config = dict(
    train_examples=77898,
    norm_position='res_post',
    activation='gelu',
    fused_qkv=False,
    bias='all',
    layers=10,
    latents=32,
    init='trunc_normal_002',
    lr=0.0039,
    lr_schedule='wsd_sqrt',
    final_lr_fraction=0,
    warmup_steps=1210,
)
Rows from block 4 of a small multi-label image tagger, named by matrix and row number. Rows with one number belong to one neuron. Each number is 128 + 24 x the weight over its row's rms, rounded and kept within 0 to 255. All counts start at 0. Numbers have three digits each.
After each neuron's rows are labels from the 100 images, of 14976, where the neuron reaches its highest value: "top examples" is what is common among them. Only what is clearly more common there than usual is listed. The data: photos of plants, animals and fungi (iNaturalist). In brackets: how many of the 100, against the usual share in percent.
# fc1: MLP up (model.blocks.4.mlp.fc1.weight, 512x128), inputs 0-63
# fc2: MLP down (model.blocks.4.mlp.fc2.weight, 128x512, transposed), outputs 0-63

fc1.476:130099114152113163109116110151093129101152163081148157173173163109089115139112148119098155094152115094112167106160144148134149172093114101146129129106122099117138149096154126118108133147136126
fc2.476:090111102078130169103127146155170142139137088112111136130112125110148096123116116131147106119129148116157150133176136144169151135138134085121130128107137176125096127131118164110113153146102141
top examples: phylum Arthropoda (77 vs 30.9); class Insecta (76 vs 29.2); order Lepidoptera (32 vs 13.7)

fc1.241:110128163087156146131120093115111081167149150142127105155146183097128099172136114129107171089136116122162140121134150138145123135100112107124105139104121103120187147184112154094091137138116158
fc2.241:122131129115118118132126152116162105129109128112126092081141096118142090158110104176117107133144135128120092142105154105104099168104159110171106113114119154133109181110172145104138119136151093
top examples: class Aves (86 vs 55); order Accipitriformes (30 vs 3.9)

fc1.122:134115095123136109117110106088135143154081101136156151099080152131144112144107140146132133148113150094139121153169129124125089078082113107134123115105105163128099146096161143112150087124135107
fc2.122:136120105096145135136147114158145138108163132133139176092120119113132108134123127134138098144150117156184135129094113129084158150149148132083152149116141077155133128089150151115148113153115153
top examples: class Aves (84 vs 55)

fc1.346:118138120108132104107156126134109125130133175110128085142140111152139147108130136109187141156120135130136113070145127112131124139149116092174111149109115090090102115145154136121114100127116157
fc2.346:103100083130106120082105141121148137127127114138153126144090156128147105134127161094112137105149139131095135165090163124146124126094082175135158143136127145086148118145113159136101158124129159
top examples: order Charadriiformes (28 vs 7.6)

fc1.167:127105100103164181144155121135115079089112171146132137139116133111090112142162162140080114185155150187099094106126140139106118092136109117155080090138139116112098142153137137146128137121129145
fc2.167:136140161143138157157098121114145159112121150088101148132159154115148107125151127132127085120124094068195119133144140167109136136143090134155135155117122114169104117128117144143120154148114125
top examples: phylum Chordata (98 vs 60.8); class Aves (95 vs 55); order Accipitriformes (26 vs 3.9)

fc1.106:075108135111142147132105102157101133143107120173119123178109162078107140079068143125094125158097122139136124088099159110131139171128132136100113131130117078130168135122150130134082100149111151
fc2.106:124126141127118104090147126123195122123116145140105147096101082096096092133134136147135117101121099161127164168135155145108100127179178123093146169122151197103101076149116143123117142179157143
top examples: order Charadriiformes (25 vs 7.6)

fc1.472:166117130104108110132090162084123145129160138106121156111063161110115130146104123115157149092063135145146149165159138152126115146113144155099139049108143111152135153113126100127118088141200134
fc2.472:131092153159130134130141095141116100125126136105147089130108107185091110145154119115076143142111133150098111140142154133108093140136135097131158117099123113179179136126136117147131141135143144
top examples: phylum Tracheophyta (28 vs 7.3); kingdom Plantae (28 vs 7.3)

fc1.69:111124116137135190124130118118099173148127115148089112140089166127098131121091148123142141131105132084106110113131128099116120146141124124143191121133100146151116134059122128126116131123170125
fc2.69:175131108086113119114151113165167139152122129125127119125128096130123127114095130078091133102160139105152116119129135117078060142106142082147139145114141149117146125137156072116110115071117126
top examples: phylum Chordata (93 vs 60.8)

fc1.372:128104089130143123158133116135139136097142118124116128173092095147141135090163145100095124111156132104097101108163079131124123108094118118129109106126143127123128130122107123140128143104192125
fc2.372:140135143130123156126108112119103144129117135101143108101141117119144134114109096118166120142110148068224111152123147184116135139130115109098092137129153144137112138115114135110142125126141140
top examples: phylum Arthropoda (62 vs 30.9); order Lepidoptera (35 vs 13.7)

fc1.17:107120153132109068128102128118110153136097147155128140140102106111149167152137119164114122140121125178088108116116128192150149089170051137104153101105134150146101117138113115136148099067152124
fc2.17:100140123130092146152136098116128140176100116110134121150107157134128152162160110135146138144140144141139106168095131126156079160125141137146172132074114111085146148085168102113111093098114136
top examples: phylum Arthropoda (69 vs 30.9); class Insecta (68 vs 29.2)

fc1.323:127098103135119088146154103117137115120163101142141148100132120104120115165137102098154105116110169147164112120129085123170127084131107151109084116158122150129126131131122170114108126165163177
fc2.323:106162056119112105145139098126162121100125111117138115134123160130129111129123166094094119117118136139114111106155148148146129112152112113144123117160118099128155130099134139185137097170100124
top examples: class Insecta (61 vs 29.2); phylum Arthropoda (61 vs 30.9)

fc1.338:114109152147131149094125117148083108116128122087162121139122175144093130135119116099133158130134176139131152120143114135158189135155068117170100128122103136089098129089167144182124113162148110
fc2.338:086156133130144122155125166075117149128112083124118092116126078147112160130154128165087108128124112107123150121186120116147157092127137167108155113072096101138146137095098131159104151146133147
top examples: order Lepidoptera (35 vs 13.7)

fc1.260:164150090125077143112109118156125170100131150107099147160148132146169121118094145112172127150126151160173120080131117142113121138125099092122137132099143143127123125134121115073132136142181084
fc2.260:110139133141096142111113179163127136111110085143124138074124104134155112088148163153140125120172112139119113150145119110123104108103110098107146116157137138127113143170136123088091156109125113
top examples: order Anseriformes (25 vs 5.5); family: Anatidae (25 vs 5.5)

fc1.22:118213151166110114167125113118124118118137122120088116134118127107154109102133100164100124090127116137117110101136146136142128127110219142116117146151068146181151164127094137103099139111146128
fc2.22:160117163080128142114135124123183138164100117119080139143156118123091111125176133102186109141151149141151162172128148090087159135118145121121135147082100150140111123164131094137107158135089142
top examples: kingdom Plantae (44 vs 7.3); phylum Tracheophyta (44 vs 7.3); class Magnoliopsida (34 vs 5.6)

fc1.269:164096151119130131164144105129106176152131135130123201144135171130165128164125160115114168105114115117118141139139099125123125116120161097114171144124135132114101145139148133134118092133123142
fc2.269:118119196092134112101154088148099150148125109151113110140102133133119157129147130093158089135110104153084162103145112134164093120137195100191144161122123132093099129115144110132113106121149147
top examples: order Lepidoptera (41 vs 13.7)

fc1.425:174095136132106138138084131127082154107100151137122105155144137137143095132120142098116164159145104126129063101165127163100116076111133137159140129136138092133156106153124137124133159141128125
fc2.425:116140131081148167112111143105114119163173148147105088163141109110123135141097108130161116139085151155150149149115157154089115142164140101090136110122160145129161123059129157167166148125134138
top examples: class Aves (83 vs 55); order Anseriformes (32 vs 5.5); family: Anatidae (32 vs 5.5)

fc1.97:127115125159134140149153126118120152086145134142128124137141109155097140151156161109162151150133133155146143041093119122129138079134139109128138147171141137124089134149093135110108089090144151
fc2.97:100106095126106137140105108124119090127141108096130138176124096133120136135116107088123110114181159121167165145136088134124132119131122132158098144147071152153153132111167117129113106103106125
top examples: class Aves (87 vs 55)

fc1.483:123141107138095108098114093165105140142146107098158153180125125075128137123119142139140104135166131143111174116138155149115149141079104109143107080208120130104105104113101122105174100102174134
fc2.483:144100133140111125160112134116144164130167099138125143102126128112148149137138124130113108151144146131100135092089089174141147138158143120137103164169177107136142168122140153091154108175111166
top examples: phylum Arthropoda (74 vs 30.9); class Insecta (71 vs 29.2); order Lepidoptera (35 vs 13.7)

fc1.422:076095132147124089125125130117153110108148117144096098133136104156088133117137092131147135116070145166110117112175147162137152161160124145127159118124143134158128098098072134126159112156147111
fc2.422:133150164121079142126119156133138110162124123125104094092144127129144123162112134139126151109151157120148159125196128169120158164133119142119081156126134089153144128143108107156131141114147101
top examples: order Lepidoptera (31 vs 13.7)

fc1.222:116143146132121145093170100120103122124119118168168106126125111091192167142144134151088122122137140124111122112147117159143142101110138137108072141137130127134091090144099175166154174149156100
fc2.222:125094161097148169107092109122140111131093161109137141165177107129144175096111112126158103113117135120150147120141144171101158140163103114075084068146100117115167126110153114171135149147104124
top examples: phylum Tracheophyta (43 vs 7.3); kingdom Plantae (43 vs 7.3); class Magnoliopsida (41 vs 5.6)

fc1.278:147145108126129091168146144098119159106098138130121147112104146128142071131206157136167165099131136133113085137144117141161117138141126122128148122135127082116144155129087159139114149061145164
fc2.278:124121122088138094134124177111140121107112095091105103077134128079131131129179116145121172137124097119111146122093153119098139139111128106104148128136148107150109157122103121160133122115155070
top examples: class Aves (95 vs 55); phylum Chordata (95 vs 60.8)

fc1.46:137077129130149148077117126126119136157120147157088169148101132134180153147117123112145156100122159143165174123181145161135150111147150185157102130108146157111089106133127105141159094138123125
fc2.46:097115141138123084129116175099169147152086096113147149134158122097143157148129111137169110138123110097144133179091132145082106137129146110110085135132134142114144136145102135087118130164102132
top examples: order Charadriiformes (36 vs 7.6)

fc1.23:113098157152133126139137141145100181108108096166158132138109136152095091107106124149079099100132143164159130144171109151149126117159102137127142142143117164134104090172097127164159127126132125
fc2.23:118125079170138117116102160142145154123185105130084157133124122154107135108112124111133131151118161130162148135115089134114160079118102176128120095181145140143137122104117135136139158086117113
top examples: kingdom Plantae (34 vs 7.3); phylum Tracheophyta (34 vs 7.3); class Magnoliopsida (28 vs 5.6)

fc1.395:138124126139095130159151145124115095082113192124116114121167130149143109118104127091156124147155127123114139126114093104171164118146111120158131142138103111136105118090117113136147121167151140
fc2.395:137098123112168150118167149146101135123128131134084171102145105140110058133143129139112129152088117167092183148101116069131128122163113149122120125130144113103156136138127112146109147125150101
top examples: order Charadriiformes (25 vs 7.6)

fc1.108:145179157099132134131104143163154119127139168112156152130102114137161088108116118134102130122125180143122116115108113089121176099080132106147130154131111112153142156168107135171103116102131103
fc2.108:144160101143156124165143183166133110105124101092089102159118108117118135131143177144117086111142106176119129124151104123100144165152156148107143141120111096149134176128161134127107149124102152
top examples: class Aves (85 vs 55)

fc1.380:087161105149105117143154146137107164101099053141127096134090110119111098157111087133083149126083127118125114109125137187107149145107082094110150096162136156126124120103131165127128125118132094
fc2.380:136109117121144169109148122153113129124154113117191107130093120159104137155117147149107072165111098135134129139118108125143143142098151112126109101099118089139130168186139122125108141137117109
top examples: class Insecta (62 vs 29.2); phylum Arthropoda (62 vs 30.9); order Lepidoptera (37 vs 13.7)

fc1.376:129109152119156112149144131066139167149157145112106125166109153127124159136133145101123121134083119122101106121105133161128118150150118151120145118092158180118080122107175104121157103098157146
fc2.376:146070139175132124101156124136094077135119126139150080131121116124121113137134125160139077142109138139173107137084104165126118127070139170111122188118123142120154113149121122129148112138096167
top examples: phylum Arthropoda (70 vs 30.9); class Insecta (61 vs 29.2)

fc1.176:115144114108146112145122175122133113114119077118116175133104116121120101119151105158125126110145121123125100096122144090100165098119066103150148114097143103067096163136128143134108120177090162
fc2.176:088106110137178125131105048122126135124109124099124117143107132109137144143129149170108108078136165156159157184131150119106123143123128115105163060135127115132098140120134149098139143129142160
top examples: phylum Arthropoda (69 vs 30.9); class Insecta (67 vs 29.2)

fc1.3:112093170110156118154161128101102130116152131101125130117160155150132094120114131119086127124092118130113137093141135100101099122178071116142120117110151119123096102146106111127142152167140139
fc2.3:140097106186169104127132112165137110140106160159164134135157113142106099103171124188118124152132109146095160146117160115121145140123143138111124098144126123173122156106132158095165098158123146
top examples: class Insecta (74 vs 29.2); phylum Arthropoda (74 vs 30.9); order Lepidoptera (32 vs 13.7)

fc1.396:096074128140119136148147113125143118111113138091135177130096154122131166073135147169106126112135153116151117147125127118129124138157150096133128134118107113104095109125084105136128125101141112
fc2.396:163151095125152104163156151099134122122096059114154192115117140144113158157070128125137178108171118125146075106097100112120126135137125125101145108139142100133146142165146131102126125132167106
top examples: class Mammalia (26 vs 3.5)

fc1.57:152121087103100171137127134123136119126125099143131083147138150099154078156092156161102115135133168113140130169152135100110071126123113148129112125144157133118141194113104165116141159097174131
fc2.57:122140155139120128128149215173119119111123102136130072144137153151125130117159117110124111127106112105084142167127146131124120095132120192125124107173162107101153163110106129129102119143136127
top examples: kingdom Plantae (40 vs 7.3); phylum Tracheophyta (40 vs 7.3); class Magnoliopsida (35 vs 5.6)

fc1.359:094121097079117138097122181134162105115146173107123139118113176119097132136134171168116136094140122136144110126128108191106109119148093110092120126136131118114153147096110121098111116136157109
fc2.359:157140114111145162116136134112132133133123125174158099095123131164131104173147109147126131078090125110133106150119132134096118117139085099126150163092164177122133161084147143118162100119087131
top examples: phylum Chordata (98 vs 60.8); class Aves (90 vs 55); order Anseriformes (25 vs 5.5); family: Anatidae (25 vs 5.5)

fc1.49:136127138140119124172111120100096098106131110153126145166091114111144164139164094153144128131127160132104155098111140146151167162169142133166073145113101130135127121147106093138111145138145108
fc2.49:137155139096142122144139161140095136122150135148138155176127141108113156104126083086085117138186131114181157116124129111101125131140147112135116184143094112135144124141164154132099102091148151
top examples: order Charadriiformes (28 vs 7.6)

fc1.194:148111082149124152130165112110112135103144099113129168127151127131156132098118108120092194155096143123107123105148085118121147135113145102149080106147099129142157129164105136161112109148113128
fc2.194:102120113146140144141122100172143157168112142111159145077101164161100095115131150111108144131114105150111129135095174143157161134116169118126124127147146150110113133175160082106147137164156107
top examples: phylum Arthropoda (69 vs 30.9); class Insecta (67 vs 29.2); order Lepidoptera (35 vs 13.7)

fc1.81:149131139105129124095168129144156151103143125116119114120121131156155109090115124136113103092175120186120118111112155161168140099126113075127111149094156135144101151106131122129080111130145114
fc2.81:124147127150133184111143118132153132140121141125112152159166139155122142113107121132105126131139133126143129141121114088159194155176130166137118138170147109124109155099099131138147120060086137
top examples: order Charadriiformes (28 vs 7.6)

fc1.212:098143122147119130165099157142124119089120117153114151120116133087144188099123139119105113134123098154097113103131157148141162086142115131130118109176115123121147090125120150132161124153144101
fc2.212:103165095087140098091121146092075121115096147141128127163141119106125157129089107121119170151122128124151136143165154148114125111139160149188155110143150105144113157110109113139120135158127149
top examples: order Charadriiformes (27 vs 7.6)