{"horizontal_flip": false, "parallel_block": false, "optimizer": "soap"}
Rows from block 3, named by matrix and row number. Rows with one number belong to one neuron. Each number is 500 + 40 x the weight over its row's rms, rounded and kept within 0 to 999. All counts start at 0. Numbers have three digits each. After the name is the row's rms in percent of the matrix's.
# fc1: MLP up (model.blocks.3.mlp.fc1.weight, 512x128), inputs 0-63
# fc2: MLP down (model.blocks.3.mlp.fc2.weight, 128x512, transposed), outputs 0-63
fc1.390 095:472487556553472462519505446498503476506535517441454517515509437540521496503521463498463382400505545568508550424533496493529484600503576546502574492465557481499555440511428544513477497513542474
fc1.391 103:486491510441552510537507497470490433470527437484560525558557534513536508511471527479423482446434474505501545505470492544542553522511455489520421464442490446477489516546501458573530478437487463
fc1.392 082:495460475447550530475440513465464526504519479553483598597473478521504475475491481463423556570503496483409468437485482588575487529543571463459541509508521487502505475485553499481544532560574465
fc1.393 108:539516526489448553439480515468526421532493498449477443510470450463438477449506551462437518473435465530454544530457496450533560488476537496494499547526473519464522525559499535517464477553478516
fc1.394 094:494526470503467456510503454477474449487595525548570450475443499538459490421554525516415531506480462515439471497470563580534504543448455512512545484526534472559537467484546528541470484479582525
fc1.395 096:484527458493522466447466523498484603529544448480497561509493472562545527576469475515521516554562465444456528445459540466508493498512468437518508514509500477491446427501405529462499525523560488
fc1.396 088:490480539498514559460497509482476456537525506546539526525540521480543530465537476509571575521518558523486440411549470517548484448449496495551504498418562520506554531499493464518511442491477495
fc1.397 067:387520502535545561597531491541493555448467461481493485515468497531512463453429478481484494486430504528460536462502515401500513517456523446540470529500537496552512524530568466542525498542508503
fc1.398 112:458530474468546458483573414500507489454488511514447469497510493453505607577537467520529516541470484550491549477447475464492495458506475454508552532479523475458566519593503486511529492528535572
fc1.399 101:483488513429424502520485508478446493503485560459485538488513546477485495528558445454483454493475502478528547514555527563521553584439490464493516513524554486473468487543524484481503464472526535
fc1.400 104:593475448546438484562546556515479517488463536512481541521489475418473425476407524487489436550545529502525478495519438473537488486470498487521427550496450505504563455499478516515512469498526481
fc1.401 102:452497486529475481387513547522577479478448477498524470449517542451529574538449540500534510459469463477553471449519499476432483490508500520475532504473501474465472461519546548482569493504532445
fc1.402 095:455491514527447468570516460501472511443591568398440486559474472513520493507494465485477495495453529465507452405559497509452542478490547489488516488530513436517495532498535474517561455436476435
fc1.403 099:488543491546524525451487493408546599463482532496493540577501541539529428448480555503525469512481584477542488505410483478482456449488474504480391519420505548421535514547455536538456486499461435
fc1.404 077:413528594544500510444463471498439504546431529522493527504502472463524520480515523523465529506478503500515501499496564506518472490499521440470475540552448521477528475499478497549473485503441458
fc1.405 101:486499482550475527444537466546474463533440589557483477462525484551490491569538582510485497448447491558537480492464479538532541527449536491450555492575504531467545544518537580488439428466537459
fc1.406 113:481524490501447446486451465518565524517472451494491572477385548475491447527442471496467506466426436544527480450557477440435407479465505459536484462560547520494505508481466513509580508529539446
fc1.407 122:531423476510515445530483492487442560524499529484551526490438499504544560531418519490556569520470419508432507519477601543509488488545449487519458484618489475492529490545480587471514506455506575
fc1.408 113:495434447526483551464481424437473529497528497461539490493571457545488464486526487451515502527463489482457540476602415528518452488481469461579469505523605506517524457411471479496476516466526549
fc1.409 115:572496464480480443453453610429531490513482497478490558490409503495493486432456474493511544471503490531532472474565497504476491531499432485515465448522434523488544524490462478510471482504506491
fc1.410 098:496477462446458445512499528548476491496487509525508542545540497516528418546487479495554524413522485505577574518470456444527566496501453485574522509534577474472433513458509541461557485455517502
fc1.411 104:471422476480529472482466490462560484508479510507517524463476494438474431509498445477501492466424510517494527475515438482557551427519522492609572530469564489505430552516536477535511459551525489
fc1.412 109:539524477500474573511443431467433532483469476570506571542455500473577467487507539496453461499523443492526457511566554499567480609454469506494542414429480504510444523514455576466484419559523524
fc1.413 109:461430521470520480513514417509586480526553457520471485518450498508442511462532496455518530542594538558499526464520507423489527515500522540556518545531546537490510510465480624484481539481505476
fc1.414 095:419573537508525477467579518455414450489473508469527568539464530448541505463455472471541413511456468523434545509554544487494483509522516493475532581471436498460549495511507460457393502487513508
fc1.415 090:534472510483445448481492487417464501513488568515530448444480463412450521463519557511485430526498497596519483562490555438550468441503504450587494470503488521489493479423532554470579465547552539
fc1.416 088:537513495485468492601516498469445569460549456448463508543464425547529478539476507520483523450527519508531559534498418479511527506462572516533386531491519513448473497468489501487512447551454443
fc1.417 109:507512555487465462507494483475479526582498493514515494550482534507538418467494503508439491506517527499473526467421495489477494502505517513558567560458569544461492468549527532496401493519485429
fc1.418 079:592519486516516405493442471434463517471527561482573480430479438502514518562484478475446498526465469539481488457491508444481490454415496440565547550419520507423491479496503482505517606570465490
fc1.419 099:502429457503541516459571491478469547498534473553531466564544492457524481510543506469474595492481541553494536462537493512447414499449439454534486457516420500444577505498571452493504539457515492
fc1.420 115:499497561512489444426486479400524546392467531493526554499496469488447503506531519427566440430495544470406482513489513545435521526457454519534525546524533509470527556525482608459519493513570534
fc1.421 090:495533491495537495482452505472541528520500527454548525513465553499488448492539473502501517461506442544457438430495500509445519435558459467491546518544493459523445522463537476527426474533508543
fc1.422 096:468493522430534474502456476490458425482509514483448441456511529424440520487612481451470545472454466531514451493533524512437555510480493461543466537540503551530504427452542502561549479503562525
fc1.423 097:476472440497544493521553564543448486490509478421461510458470456558528503462470502439472469525405504563499473509501441497475485423423491486542468474509552481452489558486550472475458440454562491
fc1.424 097:493463493525524475480522511489506463532558531529491491467420455464509520520465446493426496451507460534493543445390534508434552555509532481515543497490497549554446496542517503472519536570537470
fc1.425 102:425457483427526525432526538504523500510514487432564451510457446496564477519609522432520496522480480442434484490486499487470535527459455502511494546472489395510470541571506520504466431460534512
fc1.426 088:479505470487549470497572493486480475528438571379486533490492516465502471566518446489540552573498517513514542421570564563487562514429521549519541506514431497467485446398460498514487482499389519
fc1.427 087:489420466476471460460514492475530453478590545461535509441566453538512452518439550535504500502485478588548510446510501510524486543552515480579426516465509495527469487500512583550473519541446498
fc1.428 081:453530450505502465440433453461511468533436497475471486446526512532485530513492561570493559516426492485467474492499553535583525426462570453523497520456443486497446445473535476470529508473486482
fc1.429 117:529488438469482494506510474512536506447551518522532479433425494522484456466488511488487550467476527475535566517474495494538521499539465392484480465488490457509506458512501502538496532560513533
fc1.430 110:529433494564444526526498576445447516449539528453508524504496507490547445532496478509471473495501512563488481425459452516403521497474455516471501460545533523587490482527540417526525508520502462
fc1.431 103:503540495527544550488503469528536442455539569533503476569491545463572477476495407479507501458507507521494501520434515412465534527515508505466502521578479472498516459535513500490462512538560581
fc1.432 090:430473565513505519551469478522526576482527523452559487499517510496614488534448538541444487542553449509475460408541542465489462480517501516469482535529481486531446468499521450560478498462471498
fc1.433 106:487541531440491476487558477509510482391424542487485535480472528463423524496542462490500527415517467583536451505497536516510470480456547593514456531450519518523489536584507446583533449454540477
fc1.434 101:504484484441485473429497489403450484532427429462579456483446455442468474519512450508487533463532464574455449502509494523492508539480556504509526561518544486468476478505499517505519529451520523
fc1.435 099:517483527407438460570549526491520445505520566584457551492541492550488500557565494453524541461437476584511567466504487506548482503526456497573520516487503489458506522541472512476508560449500434
fc1.436 093:527638524473556487474452398485465505482441495522471516538496533519434504515443469496499515523542492555452474452484445517469484487478478524556467508480495520458420452432524575429546501456437531
fc2.390 103:556552552511529502539521566542554467549498482542486488460530589539538532531509463488502521463458442538504512462477481556476480536475497519463471532460509467466489493479576594479525464508471463
fc2.391 089:463573533505532487541471507479508463522453498532532544515575497507495485520525521528477439534548526427521568420442516644479545472480491508502493554523512477464531498451498424501488559472539492
fc2.392 085:458556416502506441441526479465478455486412537531495505555513540517500489485500537505476545508494599496530520480536534532419548479514490448468522476447460454528520484497541490562486498512471436
fc2.393 111:552438509450456495443483579519483475424504553519531544522486480478522464526570503505448512605546514518365513509536489515428532447534500523494500492536489458436465583503486514472447478512496511
fc2.394 081:473440526518456517469540530494493460536539518489484488524485516424539487505516526523485512496549536505534448524442512467497522465550572513442506454543509517507455570498471587541520523472508531
fc2.395 083:512485460483549493540488513518482467521537502546462513528480521439528543571442501550527564481593546525487524535394436422519481525528489487543454500515458532478393472487573549534462527479485497
fc2.396 092:446480545498481501470493463496465507552516465497550438530511515498538467446546484556421444519512498534511471500549526534490476467570495480486544542462485516573494532429473540496513431502480458
fc2.397 072:480485381557528494444496499562471561475555516444553529417496523476527481467542495469498563513499524456511467491517516513498548495513471501504541512475552539414480537428524437486492553546468513
fc2.398 107:386509519511496475462469562561425434458470486447553541506490496522457486491493545473519498493482438503397491572492549432569523474461507546460536514503513465536429521515511525514536456527484570
fc2.399 097:450550479546442561472485530473543428512475419549554419482431525490480535518500420493495462535530528436585503575483516549484533546483465467527477535472477563494528518490469526463516535487471520
fc2.400 104:486456458538503484483517484553557474500545496492527529479548555545484516513490537512525564454490474471552523481499441547499457549458494506488463518505561537525496631503462478535507530567494517
fc2.401 116:479560569584566476469567554499533568457518516446436457478433549509563511464450552541462525456503466432558462534509482465530553562542468453514481556492502437529426436528553524557506495503524494
fc2.402 085:526507514413582522548520549590478446549502526482521483489521519540496459503484555438502466495481557442499520510468464492568477461502501429545486480466492493577575528510487554520574575513476521
fc2.403 107:536511525499495528493517541525582583469520516594588487512480524414502539508465509434509506519552443483471500528473516374491472555440508524516468467524469533456536509522425472488479472482519527
fc2.404 080:539490496472479525467533429509497426518495479460530480450571528544490525531591573547471441534520488485533516529513540490530551471411491544573508532551546501482450497462517539497552478452453476
fc2.405 099:482458484494460471418530477546499424441523455506462520497527471473455469478467448486531559499464559538453567509542500493441485540471527510523513529515558484549498473475461509546547535428464437
fc2.406 112:484430517490474532574451447543489441483608486448588497477479482453520433509467480481512538495507487517470466491533554528485495545491454427569512463500545560526474517534523560512512512469521513
fc2.407 114:496494536508446518493467453460493504506465516524521511544467448385483489491497443548562585525554472462484489441483505548548498498488505525433444473476431498510520529456460480477408504506521494
fc2.408 128:520511484582475496512499500535507526442535495549402505548466435484513519558497555541534491444532468526492483522475508485545536500549510493487559510472453468547465597497463512479468492443528490
fc2.409 108:429509537570542512440515543508547499433504436515440527503475578532461512520491472528487496504469496465543544553498494454457469548518469463487525538513476514524499569482517543456561447498546465
fc2.410 102:432538511540508417540485483517529481487470391530549563521478471439488514516539492493440509445609482512513490537502487522451460407486472448504534470524477503488474543507485546563502468468570485
fc2.411 124:497515566561473498545513528465455454472446509530384411503446467471487527548480520526581442470522497509391535555515443505483560455520507473441470532515501478444517501548475530478514474538494588
fc2.412 134:490494560551500468517454456460545530542546523470552516577497526512469512458453559453473448540499468560503491498539395462427518469461549504498494439580508491476502471511458490513504528443489470
fc2.413 108:424400547539518488570569491504543520517485489565532515545538525528514473499459441471487483429436509478559485552527533497519597463516492465479526536499484518493466471502545530496443471566504468
fc2.414 097:527444504507530387452451446462520464524500477505478538429557491550514605515555540435509509531535506480541490507537517528462553446477526522568406485480458480557507512460467603443536467482519492
fc2.415 097:526586576553585513466472528458518548538508473566572445563486577512589466512474498525442509462565492467577504520460505522475567473535537509523467509485530482491549488534470440564522503494493513
fc2.416 074:451565520465485522492536484494526565532483543456516476465486508426475481481551559453492500531576491424571566463572462482487539461500539494462499504510539492595474519442530468545528551488524483
fc2.417 114:461505492556472520490467511520500471497505538469490509538395455480494540564538480455534500524555467542404531463479524492511531441499458485500526540467517546470490529474442443480492517543494493
fc2.418 079:558475430523513511486515465463553565466532550460402466486508558477559458501527540513490454541463444484443488435414520575508474475498506500497541562444508458497563548434501545520485581526511517
fc2.419 088:495457512478449503463485552457529553548560476442448473439501486571528460534563469456544562482527516440522455546486517456457467452494521531463533482555507477435475489493519524503491408431453525
fc2.420 118:445505499535519507558565528516469473498435552497508539473499574545545557447581536462494530553478402388479488573545454511445551484526487491589448518466450512455512479523508518553463424571484481
fc2.421 098:496444434482483532552467455475513408462539496492484470525550540520541458540512524534537525578588521476563450497561522537499474448525506538539466508442509517446578449480531462452441527528450423
fc2.422 105:470502448504498558524497478456493489464526536487599515494452494460503501484465480483472441512554459498543457528457531503483521457503560504521444501500493541438459557503541579515449511508494535
fc2.423 086:476453483463468417544568480500449414429484516555442501452419475437518490462510513546581506525507521509506515500435436502469536520495498483509460540519439521559505538514518495467541488523492501
fc2.424 090:483509502467576557524442423460458568532538460486457465458561518485560490506558478490408434532461506474484458508521484594487492547483500563512515510433524500529464443425485522468554451495494532
fc2.425 100:516562486505524497511436504528550516502532494503519438498416563570445522510510532492431483484481554535494567519501525477503543452470560493429475488469580546509566454462535531440571501490532418
fc2.426 086:471517481541440531502492534506464498409505483530483501495423450459462484510442464541541530530447463571461484467488492430528491520524523429537506482532431520469445479457466555545508560537543435
fc2.427 095:468485504487518463443480470472506513509488426420510449522483480519520532537495485449443516511460580608503547519457549524478417478540540470503479493469427550459503545517477508540492538520470552
fc2.428 077:514424486538512418536507445510505531523536562604458500461601580521493521550483506518467453541525531485513487547480494480391528492514505508502506476508522490477514461486477439504495463448503517
fc2.429 124:531464495556487540474450541564462444490506508518467398531509513468511467482518498486464595395488514423521481532529443528418463528505517478464478442512445477483436446528516523474507555526465564
fc2.430 105:418486507529564597537469508514439551507519465517454514481509562497536542464497538499473498525458562489520422471418504547509461458530549475546526510490510567482514474518453499553556475426530542
fc2.431 101:471412515539443470521523531513471551452520513537519503486460509586489490489452447557478445492457537498542544494464464438549506449508529544510477539493559541540539479534505479511482522465438481
fc2.432 087:477406473510385409519537556455504456467465529451522516479516514515458430450516512502490531513504576529522491584507502440485489529478485517470483413521499496578562536500448513482448518538508468
fc2.433 093:445525508476514559548510527464555558509544538468537467522497509497515427536446517514605464467537470457507481391379512523472531476465465468479471504449473490526500450455548448493475471568512494
fc2.434 112:523503467560551473479514467562603495520484459561502438468501543543492481504526490497538474483533463487497496477459496508449530448449506495498505445449603511476533530530554513540465537465525465
fc2.435 095:503498475486475540498536502541441517544477458516506481541497472430466444517478559454513491461549470580498489555548530464451482545491525476422547526459398479543436450492413553415517513519561473
fc2.436 086:501496515535458498517558475498487468514610499493492448529603494532525517521478499509553465474507462558450518443538457540563488405477461517513465475523466586512552486458528486467519509505576501